From a checkpoint of a small text-conditioned image diffusion model: muon at rate 0.028.
Rows from block 3 of the denoiser of a small text-conditioned image diffusion model, named by matrix and row number. Rows with one number within an expert belong to one neuron, the router's apart. Each number is 500 + 40 x the weight over its row's rms, rounded and kept within 0 to 999. All counts start at 0. Numbers have three digits each. After the name is the row's rms in percent of the matrix's.
Before each expert's rows are labels from the 100 images, of 14976 (inputs lightly noised), where the router gives the expert most weight on average: "top examples" is what is common among them. Only what is clearly more common there than usual is listed. The data: photos of plants, animals and fungi (iNaturalist). In brackets: how many of the 100, against the usual share in percent.
# router: router (model.blocks.3.mlp.router.weight, 16x160, trained with AdamW), inputs 54-107
# up: expert up (model.blocks.3.mlp.up, 16x160x160), inputs 54-107
# down: expert down (model.blocks.3.mlp.down, 16x160x160, transposed), outputs 54-107

# expert 14
top examples: phylum Arthropoda (81 vs 30.9); class Insecta (73 vs 29.2)
router.14 094:509518512432510465510456499496516477490459534444518541473521541474450522505448479545495482548516505514556516436501502473492468476568494491474486518400521518545466
up.0 087:522553502473486487491520478550447402532487446512483536529479479526475512456487518500505510470484535444510537438546485539494541434496464441505541543585526502518469
down.0 098:454515439485515458418544437481450534524427485478545474465487396503470591502515526568545486466531463570535500508507535550514542412495527459560433565537503594572536
up.1 090:571490513471537542574492553435505468487515442558550589516508503433462506469519569479481574469525484465438432481547491495471468380530547434522539549517578521549539
down.1 104:519543555466499487457550504495511461506527467525516469501461494459486434476554467549423494478498488525494498521533621478475548468504513449533520507518469452516534
up.2 114:483512484494439471545491530479466506519541501524498524527497516546449521504504530546536506541578451532516513593533465499523582518440558466601514522518456535483473
down.2 108:469480432494530492440464509434535530492474474484501527516461525452481532513462432534492531519519437498471502496515510532528530451493488541453559506484597505559532
up.3 089:449531499465448510462575533536530492556537520548520487546501557538415557562437515524571485452428526496477534507497445526522505487562468496557558470571524421503477
down.3 086:474476426486465526566503490533421493491497516524447439535513471516522541471459495521522480516497445525511486499571431460499485488502498493540481482506471503522523
up.4 113:509485491516423496514453553505516479558523493430527488513508442590462567484499585609524540526451563538503442482531568448487501555484435497535527473449460449495509
down.4 100:470473495458537521476534460491479489525513389495544488500517496487461503478556489471505471589447478466479549526497561487528481458450469474494522527601524493464524
up.5 094:516546516476524470474498459556467516488470475535516519504514434518475558452486397506517492499489517461577454491558559444479549457494485512488424402497479436523579
down.5 097:513536482501567507453428543407488448480506469455499472546532460545511495536518515485474461505482519494503510490509456600512455429549548602500538459490489562540504
up.6 093:501417489511548490470541554423539503475517504473520479536517482564459574436493454451525517499471541467448531466437448562484479539449492459477553448546483475500481
down.6 095:498502494481548539349469429503523487452492468492528490468434534448444466497457573516486460488531487538494496476521511466445476507476454507497522544457500433526476
up.7 096:508500615552475497536526511415470466527504498521424563475519552512492505541552489506525538475463533532498484427556594465543505497499576491556506513554457487454485
down.7 093:538535477556418459482537495543470530533468585526516444518471490482500489461515450462498492474537529520486475462547378531439411496466545525554447557586516538493503
up.8 095:471590469454538518508406505517520447528573488502509530559527489488454532521530446566497511527493494544560515399579529477526491462465440501506477486478546431509542
down.8 100:450573488511525563510516451519486485564553498525455462469471544516438479405529502452485541521450497504480510540472471536536489523477487477549524552504511522445524
up.9 092:503505453535495518492428461500524529433550459467537568476532486474517475472470526466438524464511500487545486458583434501508509511540498501564550537489509556478437
down.9 099:489522523439469505482524446455450511565566472514502530558495458580429497562474490552539517510484532461482487535446586476457497453456408459520426502475501438493517
up.10 087:489555551494440493566473482518452549543581542572492541536485510484509534481494544515455516509460478599538499526565480602518545450471513448594504499553438553468389
down.10 095:490550523422568529473560516484554525544525513498524585543464513522484538466555502472493404505480463571471491536542451459565501540474484466473569422547599452489451
up.11 095:526590477547493550485460517474483474541520503505553541616500489495492510556487427492473484554509517443509458515472460461520596457449479409489495506562499427515517
down.11 094:478513504592457521464462589539430427438528478487460475507518461551490450430466540543488489480494457465513520516483473536433482522430477479479561489543496498550464
up.12 119:501517560425536462464551512535496447516577466515456476529506435445466509483547467481559493476526556529433480529555501471410579522405409482523507444523499490526541
down.12 116:491504470468479486546476449488538477464508515470487505477523532437524437508463466477516566461549486451423575487532570474432526504523563545562542613497446542505512
up.13 087:516486475485470537519506546531467465488462482480471553500520483505583504476432451492447480408520553448493437487554498454440451521499485523553495454546455428540506
down.13 087:543548501491473468493456492567529491493483507456520496508451543513506557480469465525531572564456451433520485557524506526514580492448551535523515533510511574467490
up.14 084:459563504532471481584532488492350498509568448483518568486486454462489509450462497499594499533522484545542520490480460425475460504533533514558474566454481504498557
down.14 089:473570501523514531492478525523486488548557573463487436579532553563482528539467501479468536475519460545535547483554481464542551557504472487508546524530469511460494
up.15 097:516447483546547496498539492509504460503428496469492523562556540422524594460527418474498494520471462486564492466505484503529481506443476480534526466416471475480490
down.15 089:535497473491596504525432505548472549470513519470497506504536475513558474525486541561522469448514482551527522488539453476478512494639506483458514524381524558472433
up.16 105:472594551499498469468539429502442441538572469477484509491514485483514555410446535500548544517455484517485545515503528490463476564519481524501498458497462551499563
down.16 103:498490543491533510584552563492529474499527485492453510562483445539495510506515508489610548489460551554493498501502448445454503453492480491444491498554554555452519
up.17 100:491592474516522438480462410422503519501551527519515456461472519453439557477553499435526515474511469504482523496520507479481438506400473521495516502567502544466458
down.17 104:446482515504443576595456471453535510504492571461476511463516471518526507512506503450533516463488528488469485475510506492448561487461499477564452522546521551471509
up.18 100:493529540542458537576502453492587463534492512449507536441560450611472543446498533550442532490422551531568443494527548499544517600562443542517570464466447463470490
down.18 103:450539509528557467478526549536514496479508464528469491464533556475481505508503497460410555492422449465501510500530430504602552536411490510503523527483540481486500
up.19 124:531514513424570479481558486536482452540576504590492470528526539465519429439431487502460504541546502515459490442535474511550531484422482444514471473504554505485581
down.19 115:562442541528490492528543491507560466438488501438475505481589468460531522542611481445460532488565517482563513552494437476626489491484514505525539545492469556476497
up.20 097:522455521498486456494527466505456498491505492572488525552545431466537521522503506481513472524497559558533510535411481484499487444448480454514462517472532581493496
down.20 098:546482534535412506507429466540497486486457482544523536468543411554510492554552482565488469508531557470467435511479536504531549509479505470514518560483493562547501
up.21 120:593538549524503512507493525465492524512497508459476515503549412595495521539530518548516498557523531486507513481536576488580464510508476448530478451479522440464497
down.21 108:469492513482484525489522557549481487511554532474431514508552557489499494551433482481468539549497455406505487495513514474548536500510511515491435482526468514556524
up.22 126:507543495504517429537471546486480553521554522541508471611503539476496466520512514450513503517487514485482459469489518579517488463456482445526489507487535540560595
down.22 110:491447500501490457458529543548459511523568531453471519508468520500510498557492511458540495557538456441540481537549472490539562550491406544478486460471546578499508
up.23 089:521543487505455497513461435486511534488536522449524538497522465472504527456555470559523547563504484517526398488495438461467459428554481475443556502441511509479568
down.23 093:470560526533446454473505484565513474543465500493472504542495526561486532522568481569448526522485494501442451453447555539567457453532496504495498570476488479546542
up.24 092:512527534570549442505497431506535455439568542501485420439476553463475519539476451492520457472500498469436576479519486531492551477508475519484472504544495566452449
down.24 086:492393482493463467512493541524502499463489438447514436488439505486464495511447585506543508499492561470484613484550450516483493532523483592495508525471501466524516
up.25 099:523566509482481478506469502539514476590498543627461532578526485564518461505571450421491439454451552440419466459530563549490530471483541479519531544531481502491447
down.25 102:538476461494488508486513546510501503565499554559519438459487462549494486507498509581501535486535553526536529473454470498484501448466512469480462537461499474458515
up.26 112:597495550455501476510466440462553534566527477510448462541546496494525499458491486502461508514500493543518432466535545494491531465503498480450473456503489469472532
down.26 106:596507516520490433516462495450510532481483439502450480485494541491506458525560513531508518524526484476487586556493556497516577527497504443537537427560541500467525

# expert 6
top examples: class Aves (98 vs 55); phylum Chordata (98 vs 60.8); order Accipitriformes (37 vs 3.9); family: Accipitridae (33 vs 3.3)
router.6 120:499432502512498575525485404446463565507485458437521467509510408524547597455523510471518500482494541560473449471469503509497456524512539429465515503512497521493562
up.0 107:480555509467409548516472415500502521475545495446505468549516445458478516436488581538484481502524527543586501451499525459488485479496542474460561582480518426472526
down.0 104:481503487548500604512507498434480501398539512475515550531499537497533471483526511481508578538484521483526504555534548525490498513499541491527466530520492582451493
up.1 106:475482482484389428502563479469505505524576518418497512571499526408443576553504515488505489464495481502510543474566485556495500512480507557463505538494520385524486
down.1 112:509454491472451515504473475430519519565546443430540493447535511509400538461476555567487513502480568517486464483517498377499505434489396540523496500477531510508486
up.2 112:447494445506424492452508436465483522525602586437504473576496460415461534480477569497486488464461482537548478430415500523465538512501514532513537575517496456490464
down.2 097:509530526405575433532483548484479507537548459478492534595514531499491505456518550555508514514422501409523488564405488452503527525481410479503492463477547488503471
up.3 110:535454520584508514530510446501509487531566504455530532477494514502470644496513536478505497483519544545541511420525582583513520491525522477480416458527531465489517
down.3 101:521516592456505468541570540577546533536571592560438514502503486401535499479447458487489582471566557520494502523492448603497519521502492504504522562474414508450489
up.4 102:526420517552440537503489524422470542575527512511539496494496498533478500460457552489481496498484563447471499536495519469511442510466527563518552423569465516452497
down.4 105:495459508481550493522534503567583514498420438518456524551501540504548528457479498551527469475490477504515477495481436437449475599556452526457603455550516497457490
up.5 094:519507531507434461472513492463510506540471456401511507507475450440446485535474555526514456535487507502500491494404520484479472537465493499549620539477468589528485
down.5 102:487472500528444466546447523541503507486519514456493509508536463492499478536506462491525471476502511561532576503450443523507454537511534507463488512480535534424464
up.6 110:495448531479438512503498508474563488508566498491551418504540518459475496485542449486527482548506595478470465514421470524445469472468474453491468461431522501412598
down.6 091:536496492561404463511450551505484455439541566502519477560548566509518416501501558560498454524481541433493529489564503518500535553517463517481574529460507490530506
up.7 009:453505532488525526479512598493493506502457481537540510484485516595553554486422507532528442574576471507500482529485473490525491563557519487561483546513482500491570
down.7 008:510536456513444488512498487564537509480501478485574497520635493561486487553529524490438534410500500527504488528526479481563512510457465487482550469519509508462520
up.8 090:501526544445443397508490467514542525524513495432457521488496430478494501572484479498450486527453478538502419487514489480543482515535481558503444527523475450438441
down.8 092:459447457508538424512544462484528587461509509566472460512500574493511470543486504467530488472538561501489522495537562530440547562570472607528488505441494558506456
up.9 101:461462492502584425476534527466485494489545426440516451494523469520419534506480555607498509497523513502498458532457530563475477490514528485468530525509537465490536
down.9 101:516498480518523452590490497538555482477539450502501459539572505493604501507524457520456505476432436566482567483474502372501529547504517439432459519410498534543496
up.10 137:467560447498537555513510521448509514471545456496468529459411507463458531522523463596499559498494500521539537481562487463467456559464489499452505486499499506463542
down.10 117:459509410463635548396499484475474536490571438541512528469469513479485493458449563501530477504481526546497430501510499485480506497537456444543453469488469452445481
up.11 094:532557486541484437547519539480521520504571481488517460471516491457453553493509474522456508480456474509582436376502512511514475425528486512510446439453492503454480
down.11 088:434472461503479486457459489503511532534438506493501459490482428405519484511477399538514521470485508478437454499500514584442440439505473570464550552506473530577494
up.12 115:483466485536459478499429487486538514471528561406510429464512548482555457599517506442510526511513479538530473494574591533509488524493480525478524490516478560503564
down.12 117:519485500529483498522438491523587474550459503461498552549504485472471515489523595564566544444523530524531455493488558487496429423424524437475458513518549506492477
up.13 087:481568409564546517492533560448477529548534455487558470524419491469565537481518470535478487487485466507456547424465454453497461515441462471534442436487516518490480
down.13 090:492505466499500517458478509494511484526475470442482455462450463528440445444499424483504478452518536561508526477580517492502465519484449526471414544471503398444530
up.14 095:526517544580488505538560436497506478548548474458441496451520405496474509540506561465520512543498569483495461556529552480529528489443532523451497468418463430513521
down.14 093:525483520608503525542451503500477501452515448477542471571539573474519487492508509528422434465486497497465470492454483522491416489513550480513525475464426455552442
up.15 089:514519527529433586506426429521464558509555506496502529580488431513505597482493508508522530479493526521562511427547530521504523410483472421542521476524555525518548
down.15 095:540501488451471463522530463489487572448575582498500476432472462470475507431532505530481538505500484527476517469548530491535489461501488493530486457459561401552499
up.16 080:476537520464532467443467408496462482588523486479471480544489523478518439510499538516511513540495447504577551500437433527475507505509484555491546608493451570554555
down.16 091:557491450490519396485494494568451488488514491501509508572517499544481529505509441410512510522472537520547479491439507592523488597597503540498490461479452466509498
up.17 112:517528525492428484519482462509483539561559450416492448503479447365489511419494486372505505508525514506469587474532555549492444461465446422549508492537477558449539
down.17 117:518483537551448498558486489486520453483478443451475538538467534501466539525485539611500486461520492454502439466439487475445487546488432418537513500456489449474480
up.18 095:438456437470458445524533450519522509519554396501445521508438516489463489514451501501478485420484503478507485531462426476472419506486496511481485443472501422455519
down.18 106:522560499523570494517473490442493515483446527473518475456521544527480409538448450498501475557506470583460465490517536478529431537554502552583461547609505487489458
up.19 085:496528557506512502415562529484473450535488519483452456489575445499507464543483475541495498514472550458537584535538471434461500485490504488486484507498513437546487
down.19 087:554542487514450576521499517549451487521459510500479518490578471509482565544464461578450509474479577524520456521503529512545573518527513503497488509488515467514570
up.20 099:431479473438494390482558458469491444550572497473539532459460506552482463453470513491480491505524515530509492539519554498525551520563460552478507535500486537527539
down.20 109:533448415535370532488588545506491531490451507490502469480543510585463520554458475481480555500504493507486544470489543457522441537525518530537551537488494493492513
up.21 113:564463580486483485484531474478505555520597456432471569454480471470500609489498481431518478522494475535566617536519488499429527489457474479480499464545535520453520
down.21 108:488534533452491506516505520482487509504469568586492500413507505427541540411470436437497536478492515532495510480523507599470483424532503523514433453517467521490501
up.22 114:474518547474498471448484526423526609503528515490572468474535469461489488467498474510534488449533516479512520466479464559513524522454529471569553475563423513468472
down.22 120:449494547477522506520458541473472472470520522572585490486468469519478520533520485536557538510577556461455513508523473524469514485466464475527505438529622526506479
up.23 110:524492473562508546520457466484492553460573512469526496526474516448470520485557458456549509563483463535487534506574478552497501466483471513453495413507483480470511
down.23 098:524500524468515517475573538453497460540587535389498547559396588474465503444549586552523516496495517551550509477516534408520501457530446506473492532471514516457473
up.24 096:506489545452535561484515485457575456542561493523499460422528501501552530440514465568484535541496500505519398481421491508499500473441469496541435532466470529457478
down.24 086:493538514515501429484474404508492501526538550447508574569527529473531604483468576601531429477487484575491535483568506393507519502496546536485527481535509463516422
up.25 095:516561528524568489489528553516496483481474490411504507472504465428475519535473515545496479510477470462473522448506443486500462451458510514550444539517510561459480
down.25 103:505468498532587506498494498442538529506506397510536496500450523491544517540469461480534515447573509496454542513481462463556450508491545451457495557459528495488492
up.26 106:479408520507456516522484530487489416496483506386547494540552470574501464488510503500525513519466545495558455572494538474536482550472488480546439450461481524443501
down.26 100:437581526523494504483501471516508507527553442521484513539536451570543472543495472478508457525439499529455494522471507463519512541412491405507492408474460491521528

# expert 7
top examples: phylum Chordata (96 vs 60.8); class Aves (95 vs 55); order Accipitriformes (32 vs 3.9); family: Accipitridae (30 vs 3.3)
router.7 081:484434509513524507458460445410485481514436478469485488490443443402546478489528581495499541525523471485491444504500476471476485570534486434429548411540501520521473
up.0 114:498444475489484571501511515546497554555543456522489433476489469501487539553510559519518512569543529483484550531462482480542393569505562511506535532513467476493540
down.0 102:495537420545574505431512455492536422561593475511519565527530488478509466527476530454509467444463554469490491483482533526496520475485510536455526502522476485550458
up.1 109:456459470477515523491505470419504530536462534515486474420461467515507423520493484465491533503503424510587499530505447586521497453499531487520474566487531541454518
down.1 119:515530445462584505526516473562476532508479476453531565547543512453560563438499524543552523518527538454556511482503585425521448481428530528532568509558537489539525
up.2 122:502456561604474483465489449466499476532525533478502508506503503487535502434494497576503504502483521557523558485411503501515547480496463457525402534448478487475463
down.2 102:580498520517448385504573501464523552430470466432483434509486518562495448493510586508498506508504505420496512539530512544509491477540520513504464570496507580553544
up.3 021:498454491489591541460505510405526501495479456530514530499545485508475446502485532513554469549523515540458518516455461440497625495522535504435489520450480429494456
down.3 025:491500558554482475441476526485484479453480519486449472500484539497512482538473512550430487552470489496504497488450506507403470533478547549408503477436464521465487
up.4 118:539521501488499459454538478524496534370446507578525489484543476552491521419503449427482469521487496476492507501469507516525541581485530488562521466554496523554406
down.4 098:553480591483474599553504469547456486540474485464494493532511493485485475486452574521499583476489496532457545519515488480511480479518495488497454487521521461466467
up.5 102:542443537544521554483536466554474561520505461577508486443537453495428480572488491529509520524458477557559466454515513451535502422519538480525552418467555412496541
down.5 100:472544456464467495498490467527431552457536502453519490564550540436463540516505489467539504531538512459509528545519427577468440478492523542479529463431504474473548
up.7 113:435557492488557561542465511439486514477499542507484484582479490508560445440458434485496529521489604489505535502503555455512569545462487455455545474490445551437499
down.7 120:498515512490587511444461434556546455534501509501495459515484429459454486521524558480499502452529499459507417512535458523458462531482560447495548500546462496513494
up.8 099:524479471602569489542447480500515500443459485456467559568544513530446467524501586488522481508476498455542540488431474422513547434599508536491425492530532510555450
down.8 095:538540500524501518528494495479471566442503519476533380538496514509456511536515531518482496532521512547468581475553541483502457459516498538469515471522471483422476
up.10 112:466531446465513463578506499430526537489468455526553492529527506470579544494525483589520539552524554469443498428517511521566535407517590470494485512445530433515509
down.10 111:556498474448561528504508579513533510516456535473474497466522463553593490481527570486517480445517473568453536505539493484460547465515465502452462494492563490493482
up.11 107:492469491544553499533432455520486503537459482555493524474498390478541487570470468434537524474516552523439574450546462464535532586434477462464535489495505459523510
down.11 131:506503479545523518527502395415480509498537422512508445488470480492542459406475483572509514525501556525513453513480509499497483546398501486520464527533539508552469
up.12 119:368484491484464500531548554499582432478493522518449474455505488429520506492509526483496497492533500558481494543515507519474510553407460540552500488484467437473528
down.12 104:565354482459529568535490524523532501526558498475513472576546474466515539457500552524455469491511461435513466468598529493525513530522502520515491591447495545542484
up.13 093:529541487504499482465556482486489447494606526527477461453456446508488428430478504503513496462531476544562490563435557519457527487486494532535507582518478414508513
down.13 099:505498554490452455566548452583533495466563453380507547563534477624449494422470503493499453558506483434478515523444500530487511518440466456476500504503477424536507
up.14 120:488478544574588555468553539476449498524446472479506462515505527482472502476520535534545497501531498480538446491495535520554578579503480516473551487531559495411519
down.14 095:561509489544577515482505571528553445434443453552517517438614489469513461485520600507471410502482491427508434455546499468488497476445560490509518530545488523598524
up.15 099:510571503450450468553512492510505518550427515506554506528503451468561499479531533564491535496529497514544547540558531495528498485468443465495437535484554478546548
down.15 111:552535557526438469572411505488596489550503565636476491534510442508468502531488458479482456507496453518527465443540463488484579514592471522448477488447499486430478
up.17 104:558508507438497563518456465539477538523502520534529548483432536494491437491497451480531502419474462500563509444424469446502567520486441512490497439536521473523533
down.17 088:477400475457465572583547512526568511488450465553512498523483458515486477523527551459469471529447490425527512602575524554601445575488448457449471494496542500551517
up.18 101:480520499480537567576480452532552448454467469507534517377523431532522529500545483545502463502495477500454441499491514458491461457536502516556531501503507474489613
down.18 102:464475509534526465507454531552542447527424477507515507513560389487513481464528528579486512450505558564526507472589526551489543535502508536488514547450509456531535
up.20 008:554442480468494565526514508437496551486546536513493511469531473493515512487471482513392456437507443435472492560531520471531597374470503517511483498445567465431512
down.20 008:475503618489495517505469561602463488526453559424516452554502558486510481487534511536604517548516525513485516559512454505488401467481541519485510479546552502502457
up.21 111:472484472458520552501520511517465505484551560485538515483447517535539476436513459446452527504509402517546544513452576529488546524531554473521504448520528489438527
down.21 097:526521525497486537519522458517560463458459458468513503526468507531515593490489592504493521510491430506519393519565484417506477591433506493451497489509529540588500
up.22 125:585549504534470511498501433507520499474482477430499506482471504572512489454480393529529505475543557510486524510543516527524477543528535471471458463516486443536518
down.22 120:387507446501499452443515507476489560463510443475469495452462418479480566513481588462478480501428493524512469445582536540479528427488498502504526538474490491467465
up.24 111:544513486536510529414503496461541435478584481504451472531509383515424529480488497579525510480519527508515474495524548468550530495468465484540579534473508451447521
down.24 089:477502507530440490531545490576420485461559494520488411548504480470533486497440505395509476507477509518484522466515444500477496541429507522460530529402512496432479
up.25 105:490496505549461515527430439478489435483583533469523477510458550449517531493492562552503466482502464526509446465504514522523445476532473502532516540518484474496507
down.25 126:483492496563454445407465476457591506394529494482504586481528529475532457506471472528515439458482552572489518559543506494534462493528493400515429565559475542524522
up.26 104:525433570551558502538560490478461603409501468494490495500440494513541565522558508443444496529520428492539425508475513523534533430443453460479508471529504458442581
down.26 112:474513448509528487477578541472487549549519487577506547512538483474474443524515514458486456473530452533460516486477528436526495532459547557447483523506508539489470
up.28 115:449498558444502536567382491513501514499474496459466423456449531513525483447575559485520444446498512507483525541463467481507486583574439435520503466539462492457451
down.28 117:537503484520531486429553497469502470529490544456500518435450458507511509573501489491487453508500623510540519507504449490519508535518448462505432498504473517503511
up.29 125:477516459486491521503439489434487513472502522486512541465510467407527537504500442538475475491483442511567527439523486483535412533580515479440560544460542485548448
down.29 123:503493512508438456482497482547542517537539534474496562501535480495485487531542547477480584493512524489503515468470496509518522443509547494542572495554534560513466
up.30 126:524512523487485425483480512453505520565462514454469464515488416451493544538507551433537517551492516429500510532530519554508557518432506490464580476541502417491507
down.30 122:503467530495508525471583530519590523482516527485467546428644571413529524467498519506474364454510512490502464480491463491529510473544482468501447518544516503467509
up.31 124:554467481411555497500477497480519541567529529574512559513499499493515487485511528494500444492501594444495464500435495485483443579561512464552655513445514395527488
down.31 114:474391464463590537475444457480474428505490454535445486484622489525519543468501517549540519515502534508562489495417438539500573505558491498472449500478514554445466
up.32 110:506540552531538524530493481463465568459515491556456434432483479526581510502529480467465481487496526523567531492554486517533528479461506498468439450466511498482535
down.32 146:473498440459532468453509516543519453466519511547542552512455532481450496465576462477560477546554464482441439517466449489446514502573439451489491475480488442445459

# expert 0
top examples: class Aves (89 vs 55); order Accipitriformes (25 vs 3.9)
router.0 108:476459487586434566483429456501523576509499459513477495473487471427518481501465512456515532548489553474535467497440499471514495558539558484441516439502507497452470
up.0 110:531468453520447517480476564436485517516566480514510431533461492463512528489479526541575503539577560452519552536510483516479624534474620497443494507519502552474470
down.0 108:483466482566485503508481520422468481462531503539459496442544498511497536466502394563556528482529507450464507467485481505513484498561424451502483521486514521513476
up.1 087:500431478472515595544543568551467472497464548467532397502516581485500540452477514503486511511503497494501453513508464541517524484542460512557567567481495543487447
down.1 087:527476488513550460505519509495466565443536512478549487513503428556523493550477507455512464503509527454469570447531492527526530485477562528483494387494549511501476
up.2 117:497517494462491513481473560489463477499503423487457515452531526506482443461433490574578508548523502510496534596570536490489537506501504488479523446543456520475466
down.2 116:483476456550483484508411532473489523515440544518531514540451536458544524456526484544557529547511574447530513483492549457478559443555547487512497547506563504546492
up.3 115:471452475533415434504511530530521493558591471490489530565490527412418458519489494452506499450503543510495554528485511506498539489542519497530503496480462431456522
down.3 116:427520484448415484475509538509488522517508505520513448573460488486497592544519620517468503427491547511549479505467411488502444429502484469450492423459479529485498
up.4 100:470384497478567470573504501481576464578504504506532438448575450503496555507504531425487479509543496475538538497486485520513496527474477471444589515486471504549501
down.4 110:549438483530520446538386578489444439451576481489490532500543463519472488490502474519533517533460478502528494466454484452499546518563442416486428533385497461521539
up.5 094:543481492550460477508541485529500543511536496499477464474584480481469492498531499447455529507436511476590483503506501513483507489428503461430438543446519485513491
down.5 093:524511440443466438555489461497544459521534499544544430478499485537537534510481512520519465425514529450500500528496484501513505421535540495484528478505510387540477
up.6 095:437515500451456508446533460471489526488547502504517569428478485553446482476472506532519521443488517516436519540509458484481529453540574484479545518435520565520504
down.6 090:494459467498498467491454547444570545531508512506507472357454488552514523508482430508530507491548477521431477466438478493502489483656429473485488458493482537533515
up.7 109:482511522514474455533505492470539527510503469519533533530472410439347512453520483543466491467454488496533564487475498545498526499583469493542461563492500521462495
down.7 109:475433540465450554514548499538535433459562491525486501474490493568507583523485581465499573516513489507568470494542512552508523507550489464543467563509519475427505
up.8 109:507599506449547518545510526456524468510498435503523492514512570497419504506456478540512487480528492494506409533440526485477424482428540502476555562525532481449549
down.8 107:502507489471600523479513529459469555442565530553515508567513553448508491448474539551455442544512434532411443500519501564520429542464470525530576499528453542568531
up.9 087:495477480522466550517486572470491525460586525510539497488511493535571511500465432565585489516511544467521548488542505497501431540469524404479392520493562394476549
down.9 089:511472486506556568487479478506539485495461475507481505438470569519544487492490473561485483507410510610440460487530520460540513547524457499545518462463451482521439
up.10 105:545546507572569494513508572491526489514522462461512508515477431526485460512494484425441537520516489402558504506544487592478400496478513472425417506518522509473506
down.10 092:434526507465443530490482584530495532537539491424571505497511510488463539560459470525491506504491538502548499524524444501520533466555407434527388428514542443540470
up.11 098:511506451576556541497520554548535536494590506515495557522547499510536578505492514501525509551530542505552508433498504556529536524495559529420505476487471526476517
down.11 106:495533500525487534455456490515430532528502492456470395490550531486510539484456399452518499465554509520528503520539479538491480523522565503469522509543502475523548
up.12 090:504514528454432543484483507431523466540524499427480527460458514445527445509503496469488595502498470461546483506533452525504499564499514521437507451485495503486495
down.12 102:492441558462487562485430537513554519505497492502517550520475510541428545494462470550495523502446496473447539522477553448493576554460443481493537562494526538494493
up.13 105:539390493451504490524435516498531512437442543411545465483498538434444477426583518491527488497531470412421497473473479542428452488430510511496512473545487475500444
down.13 107:500529436497490556434515434469539510580554500486520589562534489512485571547475495591487502501433605514466489476490506486432470580508487530515507508574480489554540
up.14 094:571539523481429480526519528520514528574511562567484467450455484504488415519461426488521477512499538425563437368541526531444460435480474442457497513499520547521586
down.14 097:480436498457427518578505532546506547484493616464557517531514509464541580477486476496468493470534515451479534508469538420532516494486511487475513492427532447551542
up.15 082:557514518500505540498417484446511474472578474532494472439510480602407515550510518521538497520531518383477426513436482477509424572454546468483480518480459516456529
down.15 087:432503462473517508482528586497566488527535422536486530504580509570581513482512449497520501526477536491504497578504555464508520453521483421485555427569458449438546
up.16 092:521541521486515516478523567575556514523464521494502504554517508488452487504523491515504549506496497497429512477478450454479541478514462552512687477496498419471513
down.16 102:463544484461495473453507520572454413506482460514499501516585509597511526502478486470492499478455486500533503545515522504477430440435483507559453464485494455567511
up.17 098:419477466481493447514464526480556480510463499506485421451505491465457509434468505481449503488505537392445536481510441489441530502485537567485434535502471494472438
down.17 104:420489457467503507537510501539522503516450447526500517547515475500494485505532517448548484518471515557543464481502370473569511558474488545521429457496456543496504
up.18 114:425408449574460497510568572471521548578574514525519436507461470493493452484485514511473523438461483547495531478589520574499503547496510547506478511569491415417498
down.18 121:491444434493549516487536490556577510525521463525514537435483480534545518488480540495477486491480614465438481463549546447479589538468491559475474490487509525445495
up.19 103:391376455548442496501450420518527469570584481528489436533469539457525486542455520549482454411511519532499454564561493577498496555492475489513497523532486538485510
down.19 109:453537489619507482451508503453492506526498532510492590483586477435471455524528475542510466509522482502382525509457476430556533581520494489581537473520532485494489
up.20 113:477471567449486516483484545593567496586536535506484503526479508502492515499481531498498519505477475529459512479531538514498449484461420524496495500524482508481482
down.20 126:464451541496458448566481506592505495521530450490514481556436492512445505519537548491491483536395490491546511507485502516506474498485475475508522508553525526464480
up.21 095:509509560527460501485442486448488548565542403434470434483457548485521560484498510462493506527481504497502509474517461621478467507455486473461504497508487501453531
down.21 092:529505504460473592531406496512549499489536513542546479471552472511479481558509427493483517499455534557499526533548549449535491493491463522473542504437495523591473
up.22 104:534443533510479532423547471490486514507499503579514495522447459517536507510491516453528497512489526492526457546520487478496534499446490462500523491487500483462519
down.22 109:464444490494489577455587507492531549520567508463490498428554585448498516500482544484512415502510549457481488443552485529521525484479493531512472496569543567468455
up.23 102:497527499549476550440536492435506528513505514479538455545512457422471560550472458543456546442477443475536516436513463459493439569513481507537576500546481468460474
down.23 107:557498592437569455488503629551515521454415450551508501534512484420533461519541458495489451463513522476492468519530504471480440519506489492475554450436467476438516
up.24 089:477537481558513484464536444518510510545542472571468487465503484505444468535489498523510487486476577603526501496563475490492408514449537484416445447489574575520538
down.24 104:527514492441571521449504456483494520613545500557547545545485541446449544456527465583537501536495507495474480554444557509493520467500497419511542482556496381494489
up.25 107:464459498544499461450450536552568523511515524574497554549472472520428569542445545532528522526467521477511510443538510501501499534515443548516499473553503464437429
down.25 104:551519578475496503499515482501529571432544537475472529496499485463528449496441440516516579471528489488561466556533418482506434467566434507474486491521509532509496
up.26 071:492483546488502512521440443468476491507474510545488540480556493565478430473504573505499476553502551495473549474426482593512451471569438477527529398534465510507446
down.26 079:477456443522478516455532436555486504535516450525538573534510423537514496537472446531507449517509432585422556464540527533512450493513506469552518475452522542489490